python train.py --model="masked image model" --train_examples=61751 --image_size=64 --mask_ratio=0.6 --loss="l1" --channel_attention="se" --init="small_normal" --beta1=0.8 --beta2=0.98 --ema_decay=0.999 --batch_size=128 --lr_schedule="cosine"
Rows from block 3 of a small masked image model, named by matrix and row number. Each number is 500 + 50 x the weight over its row's rms, rounded and kept within 0 to 999. All counts start at 0. Numbers have three digits each.
After each channel's rows are labels from the 100 images, of 14976, where the channel reaches its highest value: "colour at peak" is the nearest of a few named colours to the mean colour under the peak. Only what is clearly more common there than usual is listed. The data: crops of objects in photos (Visual Genome).
# conv: pointwise conv (model.blocks.3.conv.weight, 160x160x1x1), inputs 0-159

conv.101:460493492516497507525429508415484512419502571478522500417371597519602462596503509508541565507522580535449542508493591478511568514440531439518596452535450444559480564488486521512558501420535549573458524561566485598452486450447487510463488497591476553537469635530558444503487523506516499580564489502543513526521519552492553555508469510522532507629496511484500529508560545457432509504361517485470525520622508495487468398562498535494450518462549515574462463456628552555505492611497494
colour at peak: white

conv.137:508510536489475496506519418545488407510521492509468513441443558486516549514462531496510469543512561521544637493539485746402503525531486502484524500527516504482541531474493488504504500497472511519519621419767478469454428452444292497502500520527612493504522449483508518506485531464519523536485435507484493499497503509498610515518526490511507500456469528460492503500470478451501486503532483489537524505645465491517456519475495517508500499503479491516508495506489506370513483497447549
colour at peak: white

conv.47:529509503511504505519507501517498496485529521526500520511421467427518514514486473510492508497485479532476482497475474485514925508468488488504508517508476502449512531518475498499499493351501546604515558492487482504485489512470479497494503464497507576504524539484519528521488501508502503517509477519622503502514512493486477484461506499502507512508496500488515506524628454508509502517438488502505506510461508490533504486581516510519467536540514495514496506504768507503484507576482493
colour at peak: yellow; orange

conv.99:465490505517497467479461518551458515494552500501509544529473476479577520502485464470490443542559499487532484488471442450516536509459507532494469536468520482585512445716510477469472524425459486500511470462422457466497422380445498499504484445478468418476502450478422512512488469517505550507466443471721459512471478501481497506286507455511531454430490489451542456494635424417534477469604475420523534507466514483504466506541491521527408502498484503490504502443522490461507496660459478
colour at peak: orange; yellow

conv.136:464523488508562419470455517482463476508482544551542419522509504513495543496472489548513506382546483512501516518541482516476510512541522500559398534552537498533525558505499521483466560505363386515392514523526512524484476472516532474444620517490502537358548518524474488578422495427447411471556390457493498455499516341417461508537514441462487534501519331449522516518529507458495534517471454476517382557514546486412501516474345470506568472390436488493454571499494546516506476528519524
colour at peak: grey

conv.55:509544508508481521477438608450479479382531557447567501549373468501507505479498494514528428490441475514233438522494492446639555542602463587430511513556491518405490506417524491519501498381497495527453479471472487491561532556498480494489485486557488508471519587505572476478601492499491504499536484484574533481533544485517476548506431484483490566505467462497532528474552504517496549494427517536508497537491508506457469417549535542509469503438482555440497511401566504577428514613431451
colour at peak: orange; red

conv.155:498513499516494525530524463491484498484493517538443514505524431418517512537519493478490471513514390480491409487496511279490517487428484514485505533506507506508493482507489508523488516496478465480486405589272509535498628514600876477481498512489486513495507484496449514503502499475497498499517514524520525514505509490506427467488491511490520506532501492501511488527518472507500488476456451451524489508389491532494545488523492516506484508529484519518525505533521518563502503498456517
colour at peak: grey

conv.135:466498490524395477519504663564451473571541475471498549480401446544523525490466434464509417552627476482565491471496474506531446498541518463483449518481507433433516470451552439439435509486485467465494460377498466487495307432424444540492509458461527327490470516453424508488513474458509568487524454448511510489550519514433529465427515403466495479466493511482524456496451494378514419505611485455545521493552494488468514623466509544534525454459496546445469510430481478456527500519446534
colour at peak: cyan

conv.100:550479488459440607508423515495513479493422428579474465550508522495476526541497521424406523514549522538476501364480499489483495512569455532528403523588509439510401564509496484451510603486423499517470505515513417486434456485517534486385437522434566522348454528449539408635403471496422537521484587572514458474534518554623516462496457511396502540504568566524510506484513486478499535565566502472571392470480477492558494519513423474546496501448400494510571517507499497486470491478537488
colour at peak: pink

conv.57:559498463535592514511467483497486415493499535527522578536411493392528519516459451571496595499488490533471511485542452474410602480522440492472474508460422554482483531513495505552468487537565535632508490573505504453528521579480470476488488475516483600506516579507485440517519512581531472477549550499444483489463514462523463455501493523503546652579535478558572520482776461527502493510453490480436466490473484491534489450505459534572402518509456520518482457488587503524503506626548420
colour at peak: white

conv.89:515500492467557458514507531540489461514573543543467595573490558683492505608478454535475471522570586466440430465533629460485426499473488452472476394481540483493535597526504549471535477483498477464489491504517423478520469445478336521476472428481496459482464528499556459592554451490483498522495487505455474455547469472517484541542506478446518480495481409507551499496502527431480514513593649418540461521545463442506403446600451466528418521453513422455543539519410477416424503508447478
colour at peak: black

conv.119:482477444463452461532481534556498543463527486500482511474539457438437542563519438413485434522351423449389467538550504462534482518493545489442540531497455610432539528490501483538480525507509492418555446573434504572515520585551518492498467466473313524530513523500478472486469500443519515511549485438472540453558447485513487560431365485472472588498458491544376400478535472564509555481504495481484495541446440558497480443390535463548502518462491483501540493452551498651509516488371446
colour at peak: grey

conv.42:541480383533492539528580481514387461483453475557552510506508458477517493542887498498505567447447515563524514597503512512549492463514507576493536496491459557477502552480523425512491484514510497494467506495503468510630578509499490493493502485467498515522460493555552411475464530512593401521559535438477518416528490509571510504531459465505517574506554561507498532481523502508476555462433522543518553482545506501484527478470521479512549571477492507492482499539522461449532525534483499
colour at peak: grey

conv.34:530520574500381502463509490524447469465537498522503483622572529525502495531513522516485479587521428537452552551527501507390496550408604558501441476520475384454492613536542538481457565490419504561434499504523461482521449524429545554466548498573457501497520493517482580500485525528440526492555485423517410551559371494599582530578533489498479442507401519442404562524503423396513563540550523514543475496477440477511495581519511563549527548535462477412459502440517514533492439521607586
colour at peak: white

conv.109:515420497532511501521468493536584580568392488397430464575587415405478550478499513525487529512446614427509576481406407584455554491493466546434488511470609448463511521491488446514524496515538382490519588467562508489506530512639585438519542499553523573490541470490553569507524518537514505513469445526483419500480552489467415455488443471512446522454466465521470533428483486562519475508466387592435481464470509514498439478502525510536556557594419449505476436426485453585470521429467493
colour at peak: white

conv.134:488469514526436490492520518494475507491507487485501496445559571488550501500449454456496508546571501429532450458544459445436656500507594522515534481520567482487524462574509409449479514578475443497512497447402479249518447455455501521508506656452483591488448458471529521512434481438473570514424494469553448455458486549421473549554499436476501452498439476420462455505464544449523472482556551421576491469470529488480493493599465432498648457465480479468469526477537499439498488465474504
colour at peak: yellow; orange

conv.31:491514488483486481515525495496502565522485482480519474471505463532475496487497500439547534487466471480480492490531495508511469500505514521486681534524483518524496484494491511492487497514526496498461478555507559521511561529464507507563491509538453512478545464479550513456500504490547514489516500563484441469479440514488459506487492534487537381508469502473456978541491527533484494528494529596510502414538526476506496517495549509523503487543520480477509533512548477484536501511509489
colour at peak: grey

conv.71:487529501523528526500515341496585433531506488495392506547537480450604523546498513488467532505479533508523499508480491519442488518370495481495457542518520515528527517510499499552489507491488471506521493445462546526529561563492492412504483532502526474507544431494481553501562506489486521545474471527534498506463519464520516478503550484484480518464508474513548497597511508552476518522450474441516499519478513518513585933451538451509539504542504530506497478511488501472486505495463472
colour at peak: cyan; white

conv.26:562491529465490503511553533499557539444528491452469551532581449506457464490503469517437522575586598488534507476481457494496435445389433579474382555422610544540529510573513446554499514509446453443577471501481449548493505332443488531489514465495494555512518425493550529537537426520484496537376481476485473498502482452446500589489514484471514451397458453502517467425494514397499462519704429558561552509476521477495500520547519506575550567535550466487481527511477443518481505538380489
colour at peak: blue

conv.96:496495500485492496506516479497494513467468476502480473446525573497524521508515526486517501490493529470540528502503525452422550502453525507518519480532523476601511476990484511510502512521498481413500508529489494337505575509458491503494510578513518586497520495505519494508511509483505495504511495503497482507501496506501499530568496536488522446446485498496430478508381517503489510502475502501496503506465501522488478501542500490498565512530497499501511500501473515438500511498466515
colour at peak: blue

conv.67:483503491482518485521502368464468438590417473537522550502430504404491475447438486471521426455569510491464514506559457479493496503559425620514529466496464427555527494474503472459467483506469494567508514368539500477528397376451507492433499488534605514456504435474489485542520502471526520503353422452497505483506503524460571488511617437524479463406455524448617489478446468457445512536513439441503468532551504456520494678507498503507478447491498505553513503517504518306490523481506506
colour at peak: white; cyan

conv.88:412478406483510463452664475511498508466538533509489561423472547480485452529411530484491449592525534464481535457545494475495509529416452639457553480519552528526480442473534521528477602520441527515473505548507448450541523444464489567675504543526538535566404512534533516434511431502534485512433494493531471502538388477505541507523536412503550556485476480501505472663510501508474532511504492494534624517483462515488507500559672515554581472478520494409454506520477515522524419475496574
colour at peak: white

conv.5:559537475505477517513558456517437459457614503497542471453570564479584405566543503441532575584493509503608479480514502482459479491456462481475473441424568545542467405557503526554437566533410496491395494468464415475473545561469487506428526459442520535489431496540461444599539537593458508460487588543547545505568477556435499478564496538381490494521461520509437536561484492534555491617574556503480525421562619486560447512611507460564546559521562455549518468511533549550434479503479479
colour at peak: black

conv.32:480480528488542487515589375402572507513529515494524604530530396352544509483500515581478415518522464460539504503511498446543512549539513626516548602493511704526532515534523509496560473542522527554515462485443518458514501489526620482474475542507485435558501400509465533462531492548532536533390543447542484506505547468473493498485482457504483502430459456511617526537498417468489507496539489338540500460452486510469514502522517468544505482494523445544486548663484514433483534526510537
colour at peak: grey

conv.131:478484519557499508526582423539538478501512486535472533537601523498535518499528484510511495495454561500650587535641487522364455469387451597516446436651446469629553488545492521525540455631548492479507524526483538463520554501502497479563468594458571549490539413501527443510562530478491472502442533529440407534476437488473496500523531521521479487503501484532444466571472473496530508598580470546533494524512554490535454560510579493524535504523480405516571504589484476419554521405558514
colour at peak: blue; cyan

conv.37:571490512544473520455479330570440408507554528513504540489478419373580457459457468536501464576507465524513384471488512481541515531553460537407548564499491529390493514500520460515492497506496500532472466469402449511463482489454504562519528474472548506478504481500463577487420471502525487482478544500558533537514464469452492444503525525456471411481475496443629489483492325389505557440541481443530530457470378492489534628580471529525495574476469501495468543621501459412508469523490572
colour at peak: pink

conv.52:482302515444393484589504488510577512469508311427456507490506504510501504347491525478495454514435509460521483473477474516522502454515518489468522454489484496503543466504508506463485518502519586488499521501497395522516485486477498537529275472474546455495538474485489460476508372505597546581542469471511496468416495489486510502467343467506501512504596525551493517503485501503503514513502476535507489524509497495456473524508525531474461293450487482467513513504481570498454447502497487
colour at peak: white; pink

conv.2:496481468599498565480479481566405496557533506538433578541481413455455499505495572448488429497557451487441526385512479520528480489445491564479431464517475433438479548503521550452500568495461462552411459415439437482534436476420471490537556422456601467463460491509463488444497443443493406495459488503501510478466440550408481452513447481528385531395365429520548504508523446495513433529551617461462532537453515496532506513526546552519482453526488506542517580430477448413468509522330470
colour at peak: black

conv.146:528486471313492589484445517488502528463426514531481480497509558489508401532513504449567574441517492593532510379499486494471511444497488457415498513350531525537420485502528466491437418489524481513466483486499486492517484526454529474519529526489520414542321536499513539436397489581553522537491566526490473496528488473501479487455485484408462461517362448569490474527457477497458550435472475537376528597473328478451489538514492479552513511429542506511437535492517440520492465516483464
colour at peak: pink

conv.151:518491447485567473515534523549432388428538546461432519448448469527341484439485449524481449519468486581515415495463471463463537482542499576429499557491530580501483506602483469418464565552454559478459473517463478402491496463436457478546470525440511609519512467493565559461523446508486395443478477510417519452510470475447497454665463453457514540463478455550574479505516447506442496497621495558493500443362464492523432462522498503536524519461590493415517570508378464501486524455472489
colour at peak: blue

conv.23:478518545510421497490458427489503405505506475449439513498497429478542505511525529476487461482443513486525692471512639674392513514470503450483490517435544500552451515531498486507515513518504436538516713461652480495463440409456448505500478500483579591498471562533444497505447483480498474472543527491463587512479493467484584540494484474474493483476483458497445504475472440367502418434508557519510507483548480482434461493513488494480436435482435540504479536506523470493483494509379534
colour at peak: white

conv.22:504527642457572579500581509471567528537471504494508511521511512512480517466335503407508550590475524471531500566505480476485484451513320531465557463507489570540486509488520503489424471523534470473608474520485520540590536467482504468581475436492546454535474539500556411511507564563565535424479582562507497489503419531439522449455455438532451451535301447529523492544475478531480461509493487505461599459504420508491507476494456598540442445529541504518593544563498447498453554527505530
colour at peak: pink

conv.141:605501465468459491492488522426527511452533336399352563480515482510494468444514475475459466484398469468531495389498417492496494528495491472404469588506352572558565510525491496480489564501552546477518505503520544513547518484481523637545377569420485521495529509409495503444517426468570502459462480424470528505438542475578473482514451541480470518466520603520482514491524492471504485522557496498496525491443542532445500498534525512499342460511549523355491490462506433498444568497487488
colour at peak: black

conv.11:519468482577472395440389493554510492438471418522475632561519468516495509527511530519503503378553514473482499401483470521488512468547565469575412457504529523514483555491499523460467409503604511500484508472504479541444492499465535525459450515505460470570511510440482549587576490456404514491456377601483506482577481328571492435510488454607506428500475562577517503420506532465525500496501437459532383534480492484371510509514434502481457551470511485448391560494492413514520490474508518
colour at peak: pink

conv.154:547405496564427441506418521526538513431379486542360601501535508511496521527490514542553462500474496495477496434482503511514526453581541487511413510483521563568503578492471511437481357506560516474354491502514513490478516521496519508445435520465526478488528489445486532637551466430424497535531384519464380507608418346558533504520496458578507431506531541524489468469515568446537495498511458477544433505500543525425538518503433599512491544551531486467436536504494436543520491470510433
colour at peak: pink

conv.158:527509426515513532382607504547457447466587531534506487516498517507513517617429449532366439606570490522487525333483534523454557581531559554560538480487506540478480527474493522476497633448449497509474524500487461463463525433553471546581503503482501569582519546444562448436493380532453512513482505446495518456541496478514519533539471483476556501538467401478513451493494525541463499485478484542558566524461457480464531447582562491531475501547534595464552558519544484587358412437506580
colour at peak: white

conv.70:449491499507519478481523495433518503503527429481514477453543472563520562538485512485502424496535479391578516503538549461480458483482501424492541455509585541550513487553496487521538485636528363421500505519475524414521527532487452486518523565501541367463467523517384481519488518504464509482499565504257513491514478522531504558587501516467489456601514512512450519498340465498469503453453528484509499509462496488494470487445487490457544484492468573466535507544335486495515489333552498
colour at peak: blue; black

conv.116:478544532448381516491589420546439478563504469470519448499498536441426522486472465400490449570555444515517448518394457393571501476508474615566503593565515493510504375516534468420482533500410432399477399469412486515464530519476579476486512528459437493515535497476520527502530486388477497562416463506551505537501439528452378448484400453565505475460467491400459459489481519516472545539566493468550480465432468505512632513501520527515553515522548509561541520460493462554479489418432542
colour at peak: grey

conv.120:506509527428489526493525493531495523408463487533477517467492505392538465526457407411577364442513512463513516500470469446447519510474557563539545490418472440553391461473459478496509449529474490539460432463417507475510545529499511507510493486597344506509453509443536562354461556461514553565533453522467461476525434571550554526461526450562435457525443480492464442553512541512490544439450459591417485560565554459520520568404469521332504532457534504578508443504534582537551490468528486
colour at peak: grey

conv.95:518508498490485496478479501502455504521522509513504522470570505438465488492500496494496494503491476547481544499500478483471443468366479544482481497516466475525481527539511464498502488935483553476500492493488491466464491469472515486519502465495522638495492380501469524485504504500517492503503490480351520486504483500498570449674503496512473547509506515460477476516415498416503473499546490501533506491526519538510493524504490537484438499472493496531498492462419491519508486483453524
colour at peak: blue

conv.129:535539474338502509460502511491484512486517499551498543489533511459476421488483533497576474532535490496528524451479498501523475595497485557499511588482380503524462452500499517510471512533422512479394519476484535504517471527493505490528516539412511463442336468522377496446431499485530537508505560488466468465499502490526495456509489471368522457507478448465461515531555465512522539360585315575385529533558457514481520503493469574401478495372536463493438668503491541500508468488518473
colour at peak: grey

conv.44:537537475462438484487635481489509461470476455440527447514536545499468459463533515439586518570495525516638501554577475481411453479434537464377559494455576483546424470567486506508489542590622419425513481466484519437539527442482494492492526602603506491588517461518459528449458493581547577470519452444394441519476573550499457542508550515493536355477446478536474542475436534475537433514493571560520467502519500524506441481524583478498550497448507563476496514477440455427401534411469528
colour at peak: black; blue

conv.20:505508491495493510510519473503505489506527499490464505459500523479506501474475487501494480542520460519489509495518520501509499506469495505489473525494483502486496495511565489732476528501520490501491510491499492495814497530521487507491495490489489498511504506495494518485496502494477504517512508499485504511479489487478496508464536522490521547153503512486476498509496497496586474492521512521517518499530505477521485486509473508503507513518490226482520502512488495512491493543492488
colour at peak: pink; white

conv.81:441548558519520507462491521488504515507501523485456524566479422454486459475456624526495392526422538501465515517446593436541497503510485590540492477499511450503468489499496482463499492484506587495437543478505566482529512557492505470544451508494517451509527512846485472457485474478549428464412535453546487458466417497528528515548583395534525532481521492510494500556551427508461503482563473438448544475460500496572511496473579531541552503413569535487463491551510548490504481593572467
colour at peak: white; pink

conv.17:544454514583470380451519500484548500465507472480348622604501459493511581534467506574509395535495537448528475473446446487518521603474499551489495614493407544500479446513501535528487475518446509509460494427550577503516490494512521508468481491463478526479441500469424478533466476439496491555547509502491515424532573390572587420460529462529545542498562500505486418513530539501503493529473428441483511547563480539377556535497470583398421352392557497400455538518488557506457500518521505
colour at peak: white

conv.82:560458559553541579451574478536560471479489509453426532513521431450471557432497459574377446511447440516516485457446522509524493491557451623521489472508505469496454488403483529492521554483491564494535498504501499498619490427535492482625470551463581507507560494516471430515446405577544506579524450454496420501458433312503538462459504489459493464495561472490609512468491457491495521524413456437530582460493467517468557530491543515500515418527545442562498337495493429526465426535526536
colour at peak: white

conv.118:522508533513484526446523543542463654515502523508486457503527408496348495457479505533469464542532502534520497490445394342595488516497485571497499535543494502506550395520495488424516513509436538338471486568565466523506468334597544541524537516475476488465519422527522527533501478482477503519461440502525438478473454499424417529493505512527523454438465493420431497523478488391490575568541490496482510486483497476495507437519494447555522526532532455497490516499486489594462495487296521
colour at peak: grey

conv.51:569467521513548476495544515603428554494522552515463557508524504515377500539496483565485485471558476564606489531504399500472489494517564550438501434506552479483504597521505546503546435489481540501471398541481468505523544397546563516520551511488438473534527498457563450556484440555463481470465532526392347363503477483480437472475464484456506485542505461537563516553531424558512534525520316648511491497441463501579369527487504507522463562585470474417508506482518527519513501475534459
colour at peak: grey

conv.76:468491250551429515557534470457503537486444387395518479551539473445512521464445475502465487479420465450469511568566493500429513517508434550549497492523511451378557452460512555535434505517496419524482466534515495479537565501440483503475587547506484487476583513485481356459517547507475462462450478425518470452432564483516552486444380565560536545470481551489463512551494476585475444562493516588493508491481551501424476528455516418520507423502428453516522481488521414496459563441562515
colour at peak: black

conv.1:524479499531486498481568505550495428474474480537411464487515522539550454509441540444450431523563486457558513405440419466489468553453526488505450446348496504582438443524515477537418539467403504437514454457452493498441480449422511413504496427451586493571408502481388496456479493502500485473489430528534498396550447559531510465532536434505478560494437415455510404483536509431477490540563570486578524344558429475520567567542561493457469505522437484419524556509526485500485492540531631
colour at peak: cyan

conv.115:513498475484507490506495999515480586419499490492506479475475498528409530517501507484499466535485506477507454481488487484479520490481495494515550485523542488500499463510494501542517509505503489442522506603518506494548507484505452535517503491488453532492521516509477484486474506497513491484547511498502499488514489505475477488518458518487511530432496504519450505495493527529500507493480505533498525503472512522480450394508496519515505516530457487515517508331557510549496520472485487
colour at peak: red

conv.35:533530462490478529496564599575445517448544515602544469492392480483526533477470515522479397509501495552300480501451495510628533466630455488480498514486488504417508469425562469586495447412494479523523477490520472537478487490539497525506498446489400526514499592506557489419549502460556500479417496477535515501612519508514418566496444448451528481522513503474508508487551517480492556486418510623495494546484523522536486399481507570548483520524465594480498521384578438596571498603448514
colour at peak: orange; red

conv.114:488530472510515543482488509525549503467443460486491491496289497466572519496514462472502429541508484469438570450507549464551497529546505455458404518529500600415495519403486466457489524356479440523480542547525476455552507446471508546519555592511524407462488670500448499515489470494478464498525511513528413504544520470504383494375453520495519515458461502507546524482540496440484534534359527450439500488448511496468537418538504431492540517513534420457523506488642458462513481399430563
colour at peak: red; orange