config = dict(
    model='masked image model',
    dataset='crops of objects in photos (Visual Genome)',
    crop_scale_min=0.7,
    horizontal_flip=True,
    loss='l1',
    kernel_size=5,
    beta1=0.8,
    eps=1e-10,
    grad_clip=3.0,
    steps=34800,
    batch_size=128,
    final_lr_fraction=0.05,
    warmup_steps=6960,
    weight_decay=0.04,
)
Rows from block 2 of a small masked image model, named by matrix and row number. Each number is 500 + 40 x the weight over its row's rms, rounded and kept within 0 to 999. All counts start at 0. Numbers have three digits each.
After each channel's rows are labels from the 100 images, of 14976, where the channel reaches its highest value: "colour at peak" is the nearest of a few named colours to the mean colour under the peak. Only what is clearly more common there than usual is listed. The data: crops of objects in photos (Visual Genome).
# conv: pointwise conv (model.blocks.2.conv.weight, 160x96x1x1), inputs 0-95

conv.52:481441488565465575497472500464492406483567463555502414472482508484530488444467493505502505431500411532431445500527494479478453513474485526485493446448477455461461452529543478557494524570543522488529489495480511498476502472455508490559479502520426472477505434485537478521472554522463639471
colour at peak: blue; cyan

conv.15:495508460430499500507470534421523594452446523494471555476436471498481479493480493494514476456511476477522581473552461511465538508470491485472455565503556534486589510585525512480474450393466522542480531491485447481536464437523430478495438479545509491467505605554479470556468539501508464510
colour at peak: red; orange

conv.63:649521470493460542526515525545517536521477534499536499509511538536505415450511505490514495449502610390453519523503409533495424498538534514469488507510407505528490504501510475451529490481505526481473519602518464504528435508424511501434498483505467488518512481510423498460504499504509548499
colour at peak: white

conv.37:501520502495492488478545490388557581499420474470580487482530468564491405496499453459523478528482507472430489477577387441502555483496454515471454505446526523539519518541495438497528494491490514566471535493402513520507445488459448441450471489517523526481509537515446462515487497475461480511
colour at peak: grey

conv.121:426476478464502487516514497493500404518478485490481533513522576502481570476476468506478511509530491504467504518298525474505497507497534454491531496490521413481506499515495489555468493479562332547496540429515495503483491555479504508481487515560493507494495450510469494525475488497457503489
colour at peak: cyan

conv.102:558489473458522459502523475403536608441467528509498555506404448477502480505493501494529503458523481483504505486593474548450511510480528480517411546534554523533575513563506515471478427405495552505494511518519411509550496486440442500516488506527514493453503562538501493526472577530491501507
colour at peak: red; orange

conv.22:449475405517540401466518477478495454481460450470496491484504501524479485515410482410482498456530535570517419411479402520462505545521478443488438500466543536471525499580416452479553490525484491515495458509444455490574481505531460460469492494498509511446456475533491498535478460497517493500
colour at peak: brown

conv.111:518439464513477491452507520439527531455533535516437557528451414457562496468519521481525484464519462543490425498480527531486535502508562427529520523478511377484472493518510536540475520488493498496551447526566478511458506440501596453528571552498405472501522506504467524591504534506500559505
colour at peak: black

conv.1:510489475489541474467523486523516523440411415478565500575554531640469464531474448457538527482441520448473455518486455574550521446441461489500501497478512541535506494557503362502484527483538512504481513492495546530485464557527495529460506507534518504494524553530480492506480502514459422508
colour at peak: pink; white

conv.82:418529477519515565491528540483509541487500560485479512543465486575448614522548405499484510527502474535475492486523452495491525597490490428510465479501501510480546494503487601512479476576545599547488534522500531500500520484497476496477551445574518453483510550520502530527511394462518493531
colour at peak: white

conv.127:443446494489540434499495496474492549534491383481521529505537508534425561503447444450495545400488540529475447530490473467509525465489491462523546525445558545517495516621444521515487452562520463530472515460476486523517418532481514480437489468507506484488540490536487478532408463477445480498
colour at peak: blue

conv.106:523517501596491476448500600536462440494535479453493457468519536511527481510512496522500494474512488509477502543456428517530493437541512520503465382488481519505469521479475429465476502512531486426457474563485585495522511443505535490479585527425503481506530456433508574493552510422583481492
colour at peak: white

conv.48:495460473482508500553519518501507522505468534460516510629528538504519473476487456480497455479487484500482529495524495499484504489476353506504493424466521545525503506546521481475481522460507500516528510479517549557510462536509567527524490455343514499492467529374457513560501507417492552507
colour at peak: pink

conv.99:574475507451498489510518492511507464498440390506505498527501508518475519487498465488585525502455541473445453491522520458550510473488487500514518487421518487503534489512485489470510470339490618486486536494485506508448421532529515505466447492529510480505470580488461462466462615480464452503
colour at peak: yellow; orange

conv.41:601503488462497562506494527510516529496484562495520502478468519490459505516592508488635499514480488483503538496607473491489499523518440488516480491502469522513535502476501503506513520484509735503479497580506523511514519469505463496485530479472512515501477529499501507509529552482493457508
colour at peak: yellow; orange

conv.138:507504492487502514514484489512486511638537466514518451491639556473486502498468494481528500522475507472494526608495498492589499451494424489508643399505450522500437516477494472508489488496516487485525520503500619503502504559500510491502489498490495505501499512419491458458508506469489497520
colour at peak: cyan; white

conv.34:531464482451545544493471485428497582448469459475490573520498440540400508531534474514540518456527543475501493458586479507505516464506506471534448591506495509489622470561482483462490501422477538542493562522517461490515494545471484485359444487481491506511486474531485493496491471524516494470
colour at peak: red; orange

conv.96:503516548520474527505512453583471452541506438456520443482601638507488494527453479490486460500517523499454576567471504500468513510510449551523511475494410584507401534503525467499485502492547478481537506467506507436564505568491456481427505471486456514495552503481539439454488516497511495492
colour at peak: cyan; white

conv.126:479550521578534504517553514566526429545540500533506491453583564528471543506502495508517465488404522492429483514456553508542518484496571521515512487444472525588478486566447513588526528549564470435473483493541547472482482505521555494486553478571493489455469422495457490448491497446475504475
colour at peak: cyan; blue

conv.46:535564427475501504527558497451485478504546547524466535479385445474490503395528485493532546491485485506507484524486530468504510510412551443504499537453511408451463427533435508469540523498510466469449450455524484411497530422510554514511511550500491476453533513503428507458514501472543538457
colour at peak: black

conv.152:629495508529542496493481533488467575504497467516497493506469505513537480517614495530549478483506485519496467464683500502493499467481557489497471502518508529527557485502531448505483463453526638468464476517488502488511537463467435482518504529483498499468501551510506521478549584496547500492
colour at peak: orange; yellow

conv.20:495484421526409551500515528492482463543502520527472513481497462503479504407501494474535494522508525509469453468481532466510487477403491415463484408496432417480432504547542425467522529445522488505524479389529487515495554501510552534506463514539498480497492481551537446455594519516514543454
colour at peak: pink

conv.25:509526515514481514480506522422503476474528566485542408504469494493494479480483495501477543436400485519443486520506508533483512498497509474473518492489539499402502555429511504468547524480482509498490534479538503533482451507510476511500543502480496659530437489535498508550463504567494506664
colour at peak: grey

conv.115:478479445506420494454582528541503525477470458435535514460552491420522524539499471488492436496512597456348555499499504461522566514551499412499472514446477475514538528511491467451524499510516507498493531532491504523500469530478506415455506473588470465508492509514435494462530453505509457536
colour at peak: pink

conv.69:495437537481537464394471524563469518534483501504459528559494498525443454468455538496497409483543443545581373479480465504500511464467513477502502506484480519489479524538555460486448507517522498516497492452505510489471456486430503581483499530520491433400478495511457504481491498400543539563
colour at peak: grey

conv.8:478490512474484429490497504469504517412453460489505550493361465535476532525513501422447519503503493518476476364518489505431516539509509505498391592488581468487538500494469521489511507506441520522497499508477411509503433446512503498479508503525506492500496485603501489541453500548484491488
colour at peak: red

conv.31:562470486427534487540418457469512492483508409471418469505479498490392460569487510455501400549508473532551570498514530481504489464455535468526523495585497508522477503500540497505439485496551517522543495506549485420522488462439447539424511543515502487536518472542463433497427501503487486509
colour at peak: pink

conv.144:520488537592567514536492511583541534532532529432523443482482600523542487536525510499521479470522466440503534536510495539533497475579475550548552444531451522566475539541493458543506481434594509485511486560412499479551526471483454516482511501439522502492506529524518501489509586514424487543
colour at peak: white

conv.108:569505464504515482491474555467486604483488564508501507477477505451463488458535504492507489514492482524502494509717501515491498507472491487489481510499528597516518492485529476475476483444486627475495486510544468513486497474471437501511504510402509519516538566484506521457497528473562485484
colour at peak: orange; yellow

conv.124:498491497524535486498476514506753504488489508495515471528490504517483491481494493500500495481497513516488511506501496512486506496488493497362492500520494512488483518431507495491531501493491496511478488513515518501507531485506500500489514502519483493322623491517493496481468516484539500520
colour at peak: green

conv.135:516476493513489490477498522488366501477482510494521487517501483464491505500504502514506500505496450487502485472494485508470494509500503499257505480513504492501488513555489509495595499492490500493475506489491512502497494470497489493485490501491496498501716493487501498533505524484500496514
colour at peak: green

conv.85:543483495550489556506495585447483565391524581505490498487502439507491506478576500598463504478533471487494485377523490504428491473511518498486394546520466441547548480525531524532497469475535494440486441533528479511499518480507513509483501496525493483489497526559485566573511563534500556467
colour at peak: black

conv.61:454517507496494466503482481473497482490487438478518480491531502506457489505394492457392519474497500504492495509358486485500519516505469491509532472509544490468438512492511472492504456628505301525534499491487518513494435521512522498465500525503486492523510428496482490547440475485521495507
colour at peak: blue; green

conv.76:471476474515548447499555479422503490418486493514423563507466474550444481430542529477480451451452517590422491519497531463539494523524575382477486562487542560554518475581450557512534479492498477523482460475579466512507479487512515533508468511500454504482481487540442500494484518451545520471
colour at peak: black

conv.90:505482499480516496512415508416537649467460556492499560456433457485487446503500491482524504495497480478514508474585443511468522499490518463515416545541523518507612508562508517520474454408491564527513476517516426523526498447489435486509478494526514497515513557571500475496517567531492491509
colour at peak: orange; red

conv.68:520475515478494447505494429560497486496525538510511562449528490515474524493493458531467508529479452516471510647486485514496483530517488482540500498484534508516490480494475559531483525490703494576481519500502437512511507478486536513479571514505503476458491504533520534484468463505632532504
colour at peak: white

conv.88:494518520511514518499504496514504488530522518463513532466541506458518529544491423471540592517412509445484474511511467467568554532521376536534538447495378502521488475537466507532475564534522500528501591498427569486466463536557539437474491487466516515499536540473511505524545527410506492458
colour at peak: white